Weights of a small audio embedding model.
Model: log mel input, arch conformer, norm layernorm, activation gelu, layers 16, width 128.
Data: trained on single notes of musical instruments (NSynth), 1.0 epochs.
Rows from block 12, named by matrix and row number. Rows with one number belong to one attention dimension. Each number is 500 + 40 x the weight over its row's rms, rounded and kept within 0 to 999. All counts start at 0. Numbers have three digits each. After the name is the row's rms in percent of the matrix's.
# v: attention query, key and value (stacked) (model.blocks.12.attn.qkv.weight, 384x128, the v third), inputs 0-127
# proj: attention output (model.blocks.12.attn.proj.weight, 128x128, transposed), outputs 0-127
v.71 097:446546534480499521459592490516471520469486539512564547471531515542460476475473523426499509486557501451499506490474552497472521482503459524564493398496478495391524496511477500520514443568549568461534488551566498513500522502485470508546469461462565540490522474489573571490568520519474540551441566493537456551491488441501478440500496523569534511522460542461547557529524550544501382455514
v.72 099:549495461436499532463475479575591507427518511496473518498511483558511531534571502539463458537547414534555559488476506448437484561528449459504473491417515510414508522497452509552481471472556509512503496467465438498570452517510500474481559537484522503560461517558580453458481488484475473510476505445528543431488452483471477481487455483581517513449575473497570520492470590472481475559498
v.73 102:433506517521519506483500529479570500494514461462531504454565512526508414440481481486504520431534544460570470457415549433557524491494515533469496515523619523460485463460557559452528533472526419497437485576560485429534505509465509448442484492507512488448506508513491499559429489528497498488480451529475542567487487527469522493512461513574500444509477532430489535502571468469557403504475
v.74 102:515560482432492546494457475460412527458495464517482528563581485506521452498455484527500539555524562416491523520483504480546492443520539495461499505495456604493436491503433525456474507464420559482447547480456531487535540453501484540486467494546426507499508494413467473538597458523486441542446487482500549485475507568509495501397444438546519476478493503551554515493561494475466517496473
v.75 095:492500464489489535506428550506474498474478545517545486538452516525531501533451488490534574444557499465546513469495507532469436534445518502473556477480535483491541512406452487548452466576584512531552544501496504489508444604507508528517511507490481489487548477479470460559518540483596480515491480420513510455441522533513613427399544502566423526498464448471503471492449492483530554475493
v.76 110:484525503506481508521495413465537524457447494501623506506539523514517463490527527517449429515534541561541515485500471480465472436553460546522497456564543546486470490516497517540490524496483508545506493558476468567501510436535507515480483492494468426541444535527501505486538464516442488490424555510565591625462464510433551499426527496421492472453479542556423516515488482465518501564550
v.77 104:509504532550468504552548527386512498524537585473500433519601522571496484493571539497519598531511511512477496510560473506452557537457503526527554532505527491569479525567528515605440556456469576539504503444530478464440528412484456474516504524475525529557490504457504464515588478526464503516595521475514490569465476530506460484457466482514494475486517541537535499510481504530526468528499
v.78 100:497472449494501524564416514476494473438500484498469454425526456549528456508468522465522503545417533536553517585473436558479534531539488472523571586421559455565533504543492532502468525468457465493528531452543473450533506530417519460425527518565527572518514454449476530541494538508485472495558528556480562455472508498526483529542552479483503504471412481538512515451461468492472559459503
v.79 106:461494518549533515454448490487529494492459505519498435499559489534543517470444482520466517472429525506486453465550468537496511490495520498506506505553534507537456493466489473553497534570489473547544488501532482536572537475522508491521489588466459380540423528521423611587527439546474558383504508530455418448495542482507474517487524485439492490461563533512491531533464455461535536447507
v.80 102:500448542507451540473517464431503468507537502531494522438537480503529531474567555521508462482470519521531526499466513459475516446546377508469482517493479484633530507476493530489525550496487501536555478410465496480604499559529431493460481437507493480441560442544474494538492587547500454511476460491454548490450468429509465552447517472496477536565533531493461539494542501459510468572454
v.81 103:527499451518366490463490499511471553502477546470455491485503470484497436484431503524565519493432489488516438529478491563518487542588479478519516466456528404474458392522522492567526498437462502522462539533459503457449502539467537465463482479470453547545558488533437498472478519529591442491460475545513414483540468505449464501509497559523491521485449445530545469512527516501482588477529
v.82 088:534439483439500537510447497491531464582494474513480555554529449519489480490482539539542428532519447523478526455452516486517514582423484496495452535488407464522514443481538529430520467504423443447479500448535479490532507626478539485453537448514498441532593467538423500549495500517439516540520501477466523521496498474479554531496475472448429459467511503524511478446472519469542447570458
v.83 103:548512504512508511457498527504507484480472553500464527528538478557491511468497549524497378494537527508496507527487520446477491500447583566472581448525532511522615566485579407468509546533567407506429506557529466541544475510453552453461573488487541532480492566584506536493491488453500506515446503564535568458486495495469567528478514509504526512501480528441490535523473517484569463516511
v.84 103:564470445445521516529494527500460443494531586413507376542506517507551538439525533520542499535496508573493489530484450462534469557566530441522485480572464496533480476504537495509438482475536529587547599578496496530417507554520491458492530481482526477469495526471497470532504457499513497583516537440506531445518548506434492526498517455501458491538463511509511512433500460499524411487442
v.85 108:576423509543466424535584513535483475535480509482545479475496516520505505514519495519469483450542507607496530551495490474460514446503465513484547500464482498524558479573503500529523578547505503528523460529557450520452468548519507428472572502431529532485439508477486501417489451552480432472511578469503527584508454497537509501530556445518479516476477537495446453493507605503426489588472
v.86 103:535462473511531502510502533594412499495536550503504532479469505444470494517545536510546526466569447483573532481446566471472441536557465482556497533534504555427478503543506460513523463497500528461502533483484512565466607514530511501492467578467548499505510547395593510528474506488463550476493479503477502508521494566466481451572448508534527413515486448402523507534505487457472549445473
v.87 097:485494507533471564538460462502503468552525481504470494495631517509478489515541529459512468535451480549538528477534458570472474520497509501506491433448561477555461520539515598538492483512490528521534490562508471447563499514555523531487461461481514432528452467518538493514544504624477388536516514411512489396546507506507540504452595461508508478541496435513526531484461546490466498509531
v.88 097:506461506582518496536564465463561463419562510504492540491438490540462514406515452538487561501531452540498485447471540470466465510486481503499534509505518541498462478506472488493503451478527436526514474555581420554452522490459427481493588509452439552568525551440458499470516466522491533511533497470497509541455564537524460408552453537481506504491518520512427505446493560428575481505539
v.89 114:526527462487474543545517551570479489546513424511436503534469506510474447439473509466545490473615474555520507521498500426505537492529606516518502453475542485515456434506575466529488532457519590515451564487512543495529489462519553534501425524541459512527515457543577555505542474472491447503492437499496474408468467539521414497520491500532498567565462536464483468483465567515508487461534
v.90 109:439433524507582488517523478518486474515511515500566432482456520478517557552489477521443586420430502455487448504482536556547533428446503471449562508505475587455453521433480485469532499579482527444491446494473518490492542529578509562516600476542456541538537541476523492440534544489503530535508548482514592490524490455459472467561478466532471487457517506542456452530511525523497538488476
v.91 090:482548460434518482521524505526520510468475536468510537466408470529528531501532503525526523516562492499601494453457530493540525434547528462485557544538537541451489524535539475443545555545496512518516566477474479542555534483525503430454481453467460501478528479486490542496486571542563494528445446479444465544503454529486450396518509558563500556474550534514407495481600503544543496441553
v.92 103:491487467498473578458525398493430482498571490491467540516478513498490577465467490495538464519425512463444520460526493516478426479466487504460449516486389537443506484512466504458473499506454474495541446534438519492522485548556422493548438515477521540415507562484562457442521544532488532548477513451521548525483451473509497511486542526506561596434536483471571508512452531449467464490437
v.93 101:466536455485514485479542439532448544481505499523527478490489430493542452528508506451501447488520571433480554551537581502505449463547431513497483459508426493397517452467577504472544530554489559501588439489504506526470556461496517469458484586561522479517532450425538533474450448518516464491465453486496431555488536496516518485551471532532505532551441519521513475519509589488508540579503
v.94 095:492516470490527523512477586558530450556502539490522537502471492542469453451531512496507491466397556460523511478536502511400449463486552499540463467481569512484429492449538502460439500458566498549491503502455469520576431469493508596504516484557486553518520452476541490490543583435478474564526434505514497423528484438475424506534496538449435495513524426502476510545465485554493506534462
v.95 115:533492477452530533539523498550443449549447457441410505550441493469523493534483500442540502496477519490458546495492538498495471483521549499465459484455480521481447493433506431431536584483498471465492554517456511506514485463544450500518574450510442510488511455563548611485481528446487519531506478440503417414492584507512494493564466480576492536538516445551499524525523493511539408552522
v.96 090:462535524565453513495472474483475479474510527550468452521601472544494453529516480502508571511433544473437530494569565519555531486514496525456521465503458466482461487490473564496457539577529482497487522535504483443484490517497573550527485484531430519488500526470428436512532506502561497522518431508584504495540558551546517541446520467408544485567462551582471480465528515597453478518568
v.97 099:425562556492478548480510498498491493512458469421499516542558503478428505508521520416522496527538480416488539478523504443522455451502479466514525515524496495444519512475518506486521450530543465524523533481569522544473579530480468482571546502459505475538503568539510502500456560541470595503496470484456458442502426468428515435518514526455434529507531487371516529547469505540578534528579
v.98 098:471477559529526472493500536534542472431533520480511480466567452524543445561494466608549484484459490578524550488486477484453481468542444528482534552454499525446484442474455528567452514556483493483450434527563493481554470460457494470579604575457437489520546481519430528479487484540416542479530514493512482480449545487457454537517432480507457514560470524508491510531510567498463547494508
v.99 088:501529457547453476525498547609473514402531495540519560547491455501450468551524489519472447473521457544499460483515523450457482520465546519504530506497519470487499431528486479561462422524525514470421465508537477490485483552459519508514514470600534472541511472525488496509493448436486501553393478464505591460592423488516533437500447490502561481469454507512465495453486593525486458474538
v.100 096:461594454515535570466482560495582491532450531495470543532408493555503501469480484467501584525541579515400486513493492523568550457454523513463553444481506446445492533459522487558454441467472478492519458493454540478466489430521493483521442549519454467515532508492470516517480516449544359503511463564481535540509520537490502526482511484437486524439445539479496478486506440522526521531533
v.101 109:449489465502481510570490513490500569505496508530579452422530482486531460526481457448584534440487526520547523504458532500491599454521507499539508474510518440477487465539484510514553518543516549504516468516532483451451507592490527524531470452498495589548441465438516509514527506599447462613499490560493529563481489482485450478498596447565474496502532539575488506556529534510453464515481
v.102 096:495496532503428484443597476511518484531449498569511456487527478542507470459497498488493454478476471434550537465452532474517540547569525498465573540511523530466484460459491475497493539462450477467514504533484459483549448511530487477578585513477424478646514532477527515456504536595549549463491520516528553520467406435467468551497512475536518504494512504496467479508520534504529589557567
v.103 103:516463418481543578527482463554498459485474486511482433518521447504600516569524577486548451463472505487492459488551507577491494427474503551494470500539508534478509509532413416521498529479536526564584454535468554521559501488559491508512453529536534464478535528443513556497401560471503419457506464483537538514461508491561512482512540460473562508512486538511479411537513453510490483471542
v.104 101:530577532484444489551474467516446453445557499481547465531435463479534505474494517526519493422478469493542559582452572552505478457446485446505438467502477493525483455472549501542555500498497484461565575537518490484488477485525555465594530455470465543528581490442558478482559566548475521560520547542506476480504545528439454508469543502506490547463485458515531482522570556544572491484560
v.105 109:517511522451460524534516490472510578507454458503537515488482470459520448451520470550409458489540414461498487464563418492547528483476526500511470477542444513536526540430564475436541501577579564488537502398481481494448491495492486504512439401492470460526492514494481511488452433525434459459455483436529538490516449474473559480496556566517502521483489533495493514562427471505519539540565
v.106 095:493531406528543489462536471459521454420515488472487503541531460482534449395454483526517437511534523461540518434493448512436458509463505500427539498489453585453496481487462519515438424410498479485486470463477554487484532408483467522446501495518424479551590495486473477482563520505517479436505485499535546562443490447526483494458412513509493502461557458491491525534542468487451551531503
v.107 106:503487452482540511563549510522470496485478475502484476512466550524491499520461475452507504542517460504512466534523515501515421508460535479555427479472505549464479572520508473497575476481544554445500531524559497525449595533476483557517514502406521590518419500482571527501472518531480472538535519417451479476507442513543532499417583471561555547418456525472460434498538491497503565416474
v.108 098:548470430420492573526505410449495479416478535467450471552550424494423557510548501423477478519442508400517496476512523524475529532480525533503517483465420563488518513548484490483459508517448519501521558506496539544454535527480469461483569492497429480563549466430499494498583526547571446562481482496488586541444476457529532530499503498512545464496494494538524516485486558470480482499525
v.109 103:479423517571554516468497512509477475498512502491468463476460519504472517462539472525566483478527476556472481507515446549526458495436485473533446515524467519528590540423558500460496482470583379536501457413475507518490513497450493587460468514471459549394487578552397474539451529437469489499503501491494559446485463512483566537522532513436516481492518525446465504525487468478492506453466
v.110 106:519470512571510494548553557554500456550486520430492530494498510539504525518527545564492512513487526532521564460555490458577526524569517547567471483376451509482484545511488481457494504569488521556579552488512504501504455525482479525530424529474482486492436496534479513491505485475547465517543547532494480505546425486502457520503604576511533524558557520459507485515515482558417413573549
v.111 096:454497425464528520545513549507503438478447460483503542500502497447495576499430495547466536495486463472511525540521508443403469550474539485508507530487505468475507494546450515524499457493516550502548432496574445491507422554508460504501475471511480454509496515470529435486502518434553431485577537457515442504472469513524555437481538399525526500461450497499568541461388585458491568478528
v.112 095:441479504437462510487569482487443563432503458493527463529454517448562472493473489507493481458520497453624473567456535562468460455485455492486465567538504528556559488518457454497533465562511530445524494533491549475484528469490519578482547559575471518541448542434492502481500479492591484442450487483507531541505511446526557513521548540476501552445507499488509490549540578478480591476472
v.113 100:509487542510487444414505486578508472441559523555438528527507488495529497526509486466515569476543533556446483541562492490488403563548563501504572440447534512488507500447504544488522528443481521528505554506487466508446470518539520435482505439522565481494511494463431556492458576421531426521428542527502509428519525524421522497500436541505543474546516436529442518487450498478536468462511
v.114 095:482411522515524430434506537491469433468555515508453387486530476460443424480512483532481532451476509549494444477489527505536506486457502498513494502473493532466469437517545457548598582526556479545365480531489451504448463494536479512527521519498488461504518484544547543520513479496523497510478541511443485470507526529483407573568487478475508463499427523489521514465554596479478524460538
v.115 115:506515513528537450464549516542463468431494431520499534535441472486505530442434481512470519493567544439468478505530564566454518460461503516474537539566506522477527508426461463523568515513509465485452572485476482593530518493476447539511590538462466435537488538441455551514475444515574593485437480497552507479419513445583510482480530519504491498491527516547524441550531527529454535493474
v.116 099:543556525488455499459484522483505527488480448529464531419474573486492543478529572501546522432502562488510532480533463503509545445499557502453463454532439521483446532570512497403572466544554458527475523535480478525506470482569464541524417468527438486516514518520502536565520553493547520470469524456476460481465486488597578532586516531514537535498557500512542526541499474456452424483425
v.117 096:506497458595510550573510492494488517591507502511538500475584498464481501443461428542459477417483500411424482493563465535518556478455504524466563493564513527495531464463542498553527458567589556481440521486503512480452526481481501490535481500518541525471541489504506604523466489561479520542443509520519583576478499467522514507501467510510495475594421512465456472450497496473491548519530
v.118 114:459533482531465504515558477498446519553564515504478509519458525431521431468459525440577493493527495472485552473590471404508470558573502517482486453497473456487426450488498515426552590550468527486580445503527554489481542539509486529470467472515439528513543480534507543446483521527538524482478477460481426506448549478519429483416506487564532567534496470479515473474522576549507450529510
v.119 092:470465510461532471474498524481447547463528436450543510514516487494552502563450493475398567472507566482480484464510504473582466449474579552530529470434491519477479485497464457540469534530489477484516439500471501572458514543481453585502608508538507544511465470456391561465492498453520516514474487462484527495610422487526527463449536540526478485495561468479541541463524475507476478476438
v.120 085:446570505518474518499516483519522454537503512499437478438458525534499540528544495435513539557571510537477515436373498514482496515487432505450438571534535496528544513546535538544409484487477533468496577552480529440443483486498478460469487479486535511564450529486426380474510553552459434459545554455499579548531446464471506498479525471495530548468500494501456507507484545488492515534491
v.121 091:480498557504491461492529575559528537534444485467481480467497501499388488515496444545472495531562472469535512516536437481445400509480549518508442504479550469454459450445529520467512528563507462496471463524550476511586521458460480526484486529471496464504478519527506542519474483498477481482499475545507418437567515496559410467493517511504485451433476496483453620482596525555583516517538
v.122 089:554563486521563524523586477544512480462544557481518565435435532493528522510487519543465502543487415549565487452481639434555517533563469528571491480533517495530507505501516482472454557532500509444492518499496489552514590517492504503509541471502436543567488518483506421442529515518506540535477491546507514530547586571504499493425479512501582473503459538544460496517530494525513527469546
proj.71 101:510451503490493476559438485532512467528533425512453490478523528422578500534477515565526477549412534536518515527568451485511470558478545501502469546515503476578455533440474488515471548439445492511472530476469499517522518484518557536465516543543476491521497470465413449490410523472571554457585459534486497412420529549455544578449513511488524485514530475550464516457477517463522507569487
proj.72 095:445530558564487470483535518456425441565491485442478537502502501419495486499433563461517505536480511456460526450530502540551547480496481513501534485565503498565495508495523506502519534481405512469511576546518565528441523483537530538526474446510464491483511492415489541509465524497514552497502555546433516540547517488474468518469577547477486492592402468458435486487500375541547520508522
proj.73 100:553414478518506550557515497487477507497510522499466467568459543449491568550515535501483471550496436538438523518551501517441476474472515476496477515509361473482472526557422494487513416553516577530559497451415535546465499528521494503488464494496479518539557511437551499439525493475433495510516523511531496437477465472482511501513554474417497539508507520548515431521388534495473577501515
proj.74 103:512436573512540500509552459524567449526438546503471410457401476460443551450540505485506473476425391539487509506526509562499499576483447481509477518504499452500510466486492490518500519501541432526511415534522468497437463583452471482511523507442519495513514488577559516484424545425529491528523427497493438517564499464486471505549561531501489544524473523514438467494475525531538459526515
proj.75 091:505491481468492553552531468607472482538529438473492565450520474494484534495517498510464438561454548475475460556480501494536569467488486509519437514488473575523527507531535545474572582428444532445445503490537517530550587462521501513422480494481432506492476524512534506471526458530441456533492497500489476497574556492495420526573415505483583505477562528522531537528496528553462497574498
proj.76 107:526417523512527504496551535557491466523464489493410477469467468482470565509537505500536603484457471473478494523464531530584496570417520496446527557424406497559553524502446507439551509494472484470468529463518479459464502532487499459541494518472523583465468477474462518510488498529565480505514447489505450384473553525535462504514520482557490548501593470481537508570479526511439534472458
proj.77 105:533495481419524483514498455515499421457432448583475524527425422490526455546428491566484478467465491451514447520419473523531479504585511533455466476494502483459569476510470521454557456554510413488491446531473469525491463559531506543479470509534459505459493503566517560530457568454528484529435480528529540440501544521533494520542543519491508554457499468445456515475582460477433480493469
proj.78 099:488557499468454466416573495515524533487482542533468477600484492465518537464494508521489483456568469435441538450453509441445491477535490508486462447517505533419450526508541449536544488582533554489464449520460516536430523535608470525508499449457489454515461548563501423473537485509484544527466459394518475537554532500484501458462493517507497507477547494446514492453570466519501463540448
proj.79 115:507471488467479473554531538542487514474532525499486590481472514494518475518499500492518505489562508430516568484446525468505520508477551468446457551482472501524555490507572482492595504445460538462461480525491543461472458524459520466488552480553560619496571476466535393513511522490540482583451532457575545574512495536576521495506512582574546497515529535498526467526538570499455482534550
proj.80 095:480567485468495486548543513524515535457476513439541435549469530492473476544476493467503576504536505507513513432497494540460457505485587469524496550499502533409469529500533503560502440529550489501441543606545444512430534425494594477520517524505548531516491524517568490436520469504482499419493462532498491500576488535512508437583526512467517484481460461512530446540419489486523514476609
proj.81 096:455500494484573554498527531486527472493492452507551535500534530480483541543545484499496451531553522518499541476503521456493529458461493528512488523525493581473492556512522559470426441570598464482521451459474490529523523460587451539554485555526581491486432522463549477547490484466441582553522458505431573525521507451517519513481479404489451455521529537460505574456511478539508414542447
proj.82 084:454574557562477440507530569552488521485518467481516428487486520468506549496535474498438568541508500498471482516541496497504479419513516476406555499535523535459538562533476497521522532528553557503529524556486550512472542362518481466525474565500491571451456561492584485451521511514500496499542512506500521513515518543513490491553512577527585548507501493498418507599448473480482512478565
proj.83 103:456464527527514524482485505530463513539542463496611483511489554441528492518578471475554584536485505442481491457547468513511502474551412473505443557414464533506462483497470530570487485543482570525599559442527525498476534479560512569504421491495466511504516481417561490521492571565515485477531552465523469557510503514540454488566474511503514543552584516518519468490535481517514558473519
proj.84 105:486547507509490509450563517512498500543493412597510573481493441528469474601493479482441502434507505424493462463530567543464507492425472547475482524457514491449531511503454499454524508547475445414442429414543541485553524470508490500580436516508422486511531479594463538478461502553480493537471492504494434488491447482545476440529500545533496491505515518513477547576460504522503544499518
proj.85 101:495517485455532523492490473492522508451555473500440508560494476498498489457509549500569528534457471392540514507482526547545451553524495487539488508531511458437469530490475513457443451478518555419479497476447516486524493474519498553492393493570492542480560468574519552506527574469525554457500448568515453463476528547492430475509398513481501512530545472503564533528535420452558540414479
proj.86 106:459559511464520491509493523451576493490481539512489469518505516505516527505420472409469455582430513517462494550519490513580530485460535535480512438477512470562470497447505540493502544451493475509524463511525483478507458514440458501514571426548391457539511500507385474451528463502553512588515537511522482479504527451488503574431596488526497559519467550592516546498498531539491487526512
proj.87 095:520473469450531462487567555498535505473460487458566525457465516476564528540516519578498522444570543514472500516491549488578573488482505515520514502596469483479545516424533484499521516523474523502455510464526533529440493468487514450546521525493451545460582476571464509512476509411586583457514468610436487576512476528442464507532438531501474488467523528490496534522548455476462433526506
proj.88 099:613509484426497552501466546513431538531496490469504553501490516505551484604423528478523527470413491473588532554519508510520553504552491517508453514524505523454521506512517507517558587489510534483489497466428556438498472531488539517523447462538544484483486466482568497519465502473495536554441514564556527523542466499488514552478567484524524528499467533473591512535519432568415567484464
proj.89 110:441531543477562470436505474395485474493490526450588505465537537453518565556508495537500459540398523508459551429517506516457490497465447485505497530517484521463527503487445518482493485531505405530580454473483473535479484490456496441531534526461554424504535538487433448462451526540516513471532517482480491612512532446452586555519496525478493430477499492541540553510507417509527488509497
proj.90 111:521535455462439525501495447533541519529494504515413539518560504528455419440508556517524469535515494556547529513534495464476546569565523541533429478506548468535528519588476518520458486437496524506488529539468473463529445497457466511491363529499486485524501415544542518526541455467514479487480493497493425505424525559563532531404557491520558556530427502528530472504538466492520486491512
proj.91 096:533490518514500528488490516473468488535474443504479450499510581448453469523425566438503501474447469510481463553504496511501494492496480542520465487466473457521488492440478475556439470436500474456469400546493502465446462492458482503520511525565498498507442516459563456459491404412444492460525521483529509478538474494521536602433489440416463453488410483458600489537462453508464530545460
proj.92 096:523487564481520492498497557507504520528432490456512419512527475487514440463554493488492542501562492525576499529502544486538543533550467501558562463504568435489467547455499498486487517501499530474465536459517461547461501474475527508481527442485452481598453428523460538479396460508520439466540438538465470462519497491483487506453501405518452419564428491493423464453513467498574486462579
proj.93 107:469483531569515550504475591490544415568455444507485505515554588505478577433505435510515538531514467547551474431487466543525555498449538523507527520508552531579482480516453508513485491449444481483461498548504479508538418468465460546515563446469489453497464521529495481515521561516539511448525526519506542519509434523422552530432506451446494500483557460515490513423453493458444434476524
proj.94 089:464519472499515509490554447438476530504448438503565445463524576479486553518447434535465476533574545503498515498513480463587567496513516511472494535498459517537539468524529473560527485553426418503545543455539494461513502546505528466569433516447550395492509498504535502545554382525550472476470562477425495498501491553538538511511526470549492476526468551467568491488529478465529499484555
proj.95 113:406492542495489541419491466480540518495514477481586495440506528479488507502511507541420480483564459479547442476543487541469520467448453515509547515586492477517528506510453555559412413462512430496457468477495458496497488473453563513470439508444513465477520508429467440483507501495538459458483503490443534573515386459472519531437472521444501504522488578436500452483481485468520570497505
proj.96 088:522450463471539448457509496518494487509446438422495492453408520456471522423473447511481464454528469513522470472455413510479461516520479492559431503505501491486567448542564437492559462465513472536488445490510515530480499501479414498477493503506541479506463474545582555510433477469454528445457499505465490502500511471467452449534513467548406524455551454421503491478556454399472474486424
proj.97 091:469466467540581513555491506503538555504495546527529519498499471476611525522503507511490492490491510558525452566522487550490589512494505510529498466476485439555467475465450463583484559507463506407529508541471485516612502412519536554428514517541528491455516398422496542488503424498544435477482511486566549509492502487555542530505530493528511495542516512573447469553491512464481432482485
proj.98 094:513532457459475489522533420485494502497466485508433496515423548470531500481533548406483505522497484460452529476511557546525567539454533460516472466589556501531557563569518447424520481477481483531536546433401477501493495530543502554417459467545553535465474477475558446534544509468530490465430504538438554507492455523500511457502537527536552521441500497519517471489503422458558436504521
proj.99 098:510473529455566505479438427428499526574515467467492530489489542478525510539467527490549526514491552463497534529509484459531483455508471483460433496483443559512514543468542542412498534521513503575568537514483518497516533443541462522526493522425437517443519539458523513482516511536499504482544544585508410547414561458461468526547558519553521533533562471516534499495529416468501540481387
proj.100 091:510435542527516441525529476443449493477505452532534473456578466475464477477470523520459435443464446466547463485498505431442480524534477464495438575511454571521471458512421510424517571538513536540523523531547466546509513553453518515463506511462567549493428489470576509568524489539491559503505547442582502543447506451538452548539480466554520466525553490524479472501508552492440460464475
proj.101 112:529504476488515474464541518509510454515542493494372511581510516469468537479492550562498449545492462530491513577540422479535469557528529539541538532483486516486560564549506527466425468473476478488525525477461537546542539416490508483507512539519541479482529496591512502506520512418554523430529498481537450423529543523494639540498440514434510532503479459441541525469538472487530460481495
proj.102 097:519555514543536525560464503479552537462512494432488540493492533461456544543578492513512568468539492581530552547501503568531527502481521490548434449469454430488490474522511553474521478579508477557531528442530525565504495560464519529430453484540582536447485431473494515557546462451459488464567502547498495532557533550552504438529505479429446506587426496513523492481502467506518438507509
proj.103 105:506493555502462457519508498506499540543571464476510568477431527540382469445512475479473537451559495521519498566430501419512491587545484468513510532435479479562511521421534558487501526513457480470490497507520439441477484515472484516472504431451458492540475454575495486493604457513532583488507497464477448518511518508392511516444492466531464471503505441491535546470521583503496552532495
proj.104 106:479490484507518509433524531494520528546427526535440483462557513481478498552516505510486536569503550541424452464570411515510548471544462544561533508502523528509488548528520464421387469487525488509414479486479492507545503511479460549462468538527535475479453490590430510473452473481534459435492429494473523491505457490547576503572469523499485470562537524521434535490455437445531459565484
proj.105 100:486496513534537492486498474539464430521526532530496486520502490538450557564529510476570552483488527511489443545486616527458534506495521445478515471462512508467487456489450508514482467419449437467469512598528507499510506456462505513466551564490535541485521514543513493498567568500565474470561493564440467551436583467507461501562437483468514511516537466503460484415547584541469515443417
proj.106 086:527515610495479547587470497553493561520453475482527491491411516521429486518545495450452564462499462470468483538500540461519530501540445450538469487504498439542482466478492465506569620546489492499529526487531382474498460627491553499519466483510557500498404493489522475512481520514502489523490492517473491501535556574486456485496567465445487444499439538500481465450506528534497463496478
proj.107 095:521461528519500511435495487500581520543518530480536524529542389443492498536530498522485462452463471550519494552472507508527596480525480563471573523517540444522498399521517461531428484497474456464518468486480539543569424511515524433537507486527448439519501486504419519469461489496504570492510522527579503509451540478473475511549411492450421462539545489515499589487473533514486463571530
proj.108 092:514511585568505452499508544584475463623538457530513467477433481471549472500435484583474531441525456557492463549545459493550496509522437445488427506518512487507501539443513548506531505522515487516499415489513493461518508516491488568534436447508512513404483503580484482519439499474464547430549475462527463531578563528473454459446519511473475539493454503514466495459519462520448493525466
proj.109 096:522558466409474470526515480522511510500493495438557562472493481530507466507448506451400522521441532432472452489494528440503527447527500504425552498421556493516461490547454469514488492506416586442498548540560503460557509484537544420523520445524499428575551481485547509443525494579551489518481484503464437499438535501467442471530523489582493511534513505510567524498477552538499501503483
proj.110 109:519519462386535450473445462483515541443543471564510473513517467477470501503503464445542512468510482511458499570497495563477436491441472464463557515578557452571522517491538543518499527433526498405440476507497534508500548465537493480459556478486533521473569514464501510573494550534458494448479468488461438502475570531521507462527433438456480473453448540521507488487502514457564610452474
proj.111 100:524522575463458528504555411506503547485543476528474456514528445505481478499548535514497469537545529553468456508470527567574539433504511485437485466511502531505508549443515521472553573539482471510467519501446505531484498469519521463463535521415478543479498519543485537462529506573489556548475509475491526508541554524407383554504464569479464545521526505555420427530587426514476484520488
proj.112 092:545524523560554526500437523577533503501543541507499539527511509507484523470620476498555476548479507573444508475508495444483518537531501507543479427412498510497486476462537482506501471453487491579446542477533461538500452614476447454528512458417574458421568474550500493444504504495461518502522500508506472499557519572466540434452469457541537485548533444529529516480453494546475455517466
proj.113 103:493470433471476545560468482445473438483418482430563501439494519560441484482439536458487474495454521447502507443440473503526525433470453511495462559534452485499369495477467489457496518517482436509534451459516519459520517469540442516469487533488398524483531489520511452473519437578520567474489443496463462508479450456524398512512545464523454512478453532496552463552532505512509512540471
proj.114 098:502591425432486534525494425495506509537471436449540596546471569528487494486459548450540439500428471462468520452470483477454521513541539503506483446511524451520547511520496548407436428486530424498584524450472493503541488506482489473546496469521498536432534539476470507474434506505462510477485496492528465497482448485542619442477505516475463536488539491543463466520481421446542469512494
proj.115 105:467509513478484599556445443529486543517537561420468476463496512481492482484594523523515451503462460489565544557487428459554492564531488483508445456424463498530513429491552455477466462463435527504525469522507525427489456540437522491506443453528559473434505444517560474520511488492473436507563508391503504527569507525440477444479542522479539517554461528476502530530442519508530500478509
proj.116 093:492513487469529485539508445530467460514493521525561527592503488463473506459470430487457473546498457527512524487534574531489482514545539510531496502478546503533586514445479460558457539435495525519506501483466496488423574560432500451500601514461605558533466562565490477479495496563519527547499467559516508496552523536413446450434501487494479495535477469474497462493436511557555564455554
proj.117 103:474481482399521466502504508557481469446502461489518546494463524498470438496519550500531497589526492575614472497455582417526494563500495451527443520450500490469494478528456482454514531465473482521519535505530479548558500512496495545512505512480414428545448507475521426492518538463543490467527498430488422404467523529485527432490473473516510505397559489557534519566540521527490483470462
proj.118 108:553497499478507558455428526503547466462440485493518481467530471514461531485482468485471509484448512547521471499421506573471505468435476469556454492474507511510502535509503523567476441469573465503420538462479444544563472397470509503495610544475567472548471491480505409523461488491516506466543482565488533470536443505467557457525519476419387409464496508519490548483478471478488497532505
proj.119 103:506480448545482549530465467574551432559422516549504505513520490558458507489501503529579410523451433510491487553470467524429543549481477455471490507487520471510490549489498546480496435450507503494478558516507506426572522509492543439470407514472506467463554502566580455594486452516491526500481511536487468490417535481466439507527462472488532479437430501531418450522515528481465499499548
proj.120 080:541449525457515439529478510504514500447446474493563472561522464460470406482533561502481452442442459501493500548535486464527504487486521499544596464476485465489433529471413425492543574490488477471467430466512455560503491498498521494478488521514434489502515459474547648487545498441490545525472434557459445460476496539488497524486461454464465431459496454438527492503523449494508467461532
proj.121 094:528439459551520557526475393433501474487576505436510513486494509469571547543531545521519471457436542515457534468485510499569595447517475437489504507522469486544534520561551477536490461467484492478540544496503546487474481557525566484525518499514488560496568404454519482525466458493507528508498542471453590566469475501486548534511496475483466528551512529488530447506398473477442535497411
proj.122 085:480436551497435544459423546462467516529492445509491480481575485491519469523480462464540531460473533506420525611537435604442502478468548494434527512537547495499491477486527528586511436498503486489429476493443521432475457460529451518520490513535553458465477508463447524517457446484464496498590539510506510531494468471517515498563550448489475494529521537474524559425529509516438421479455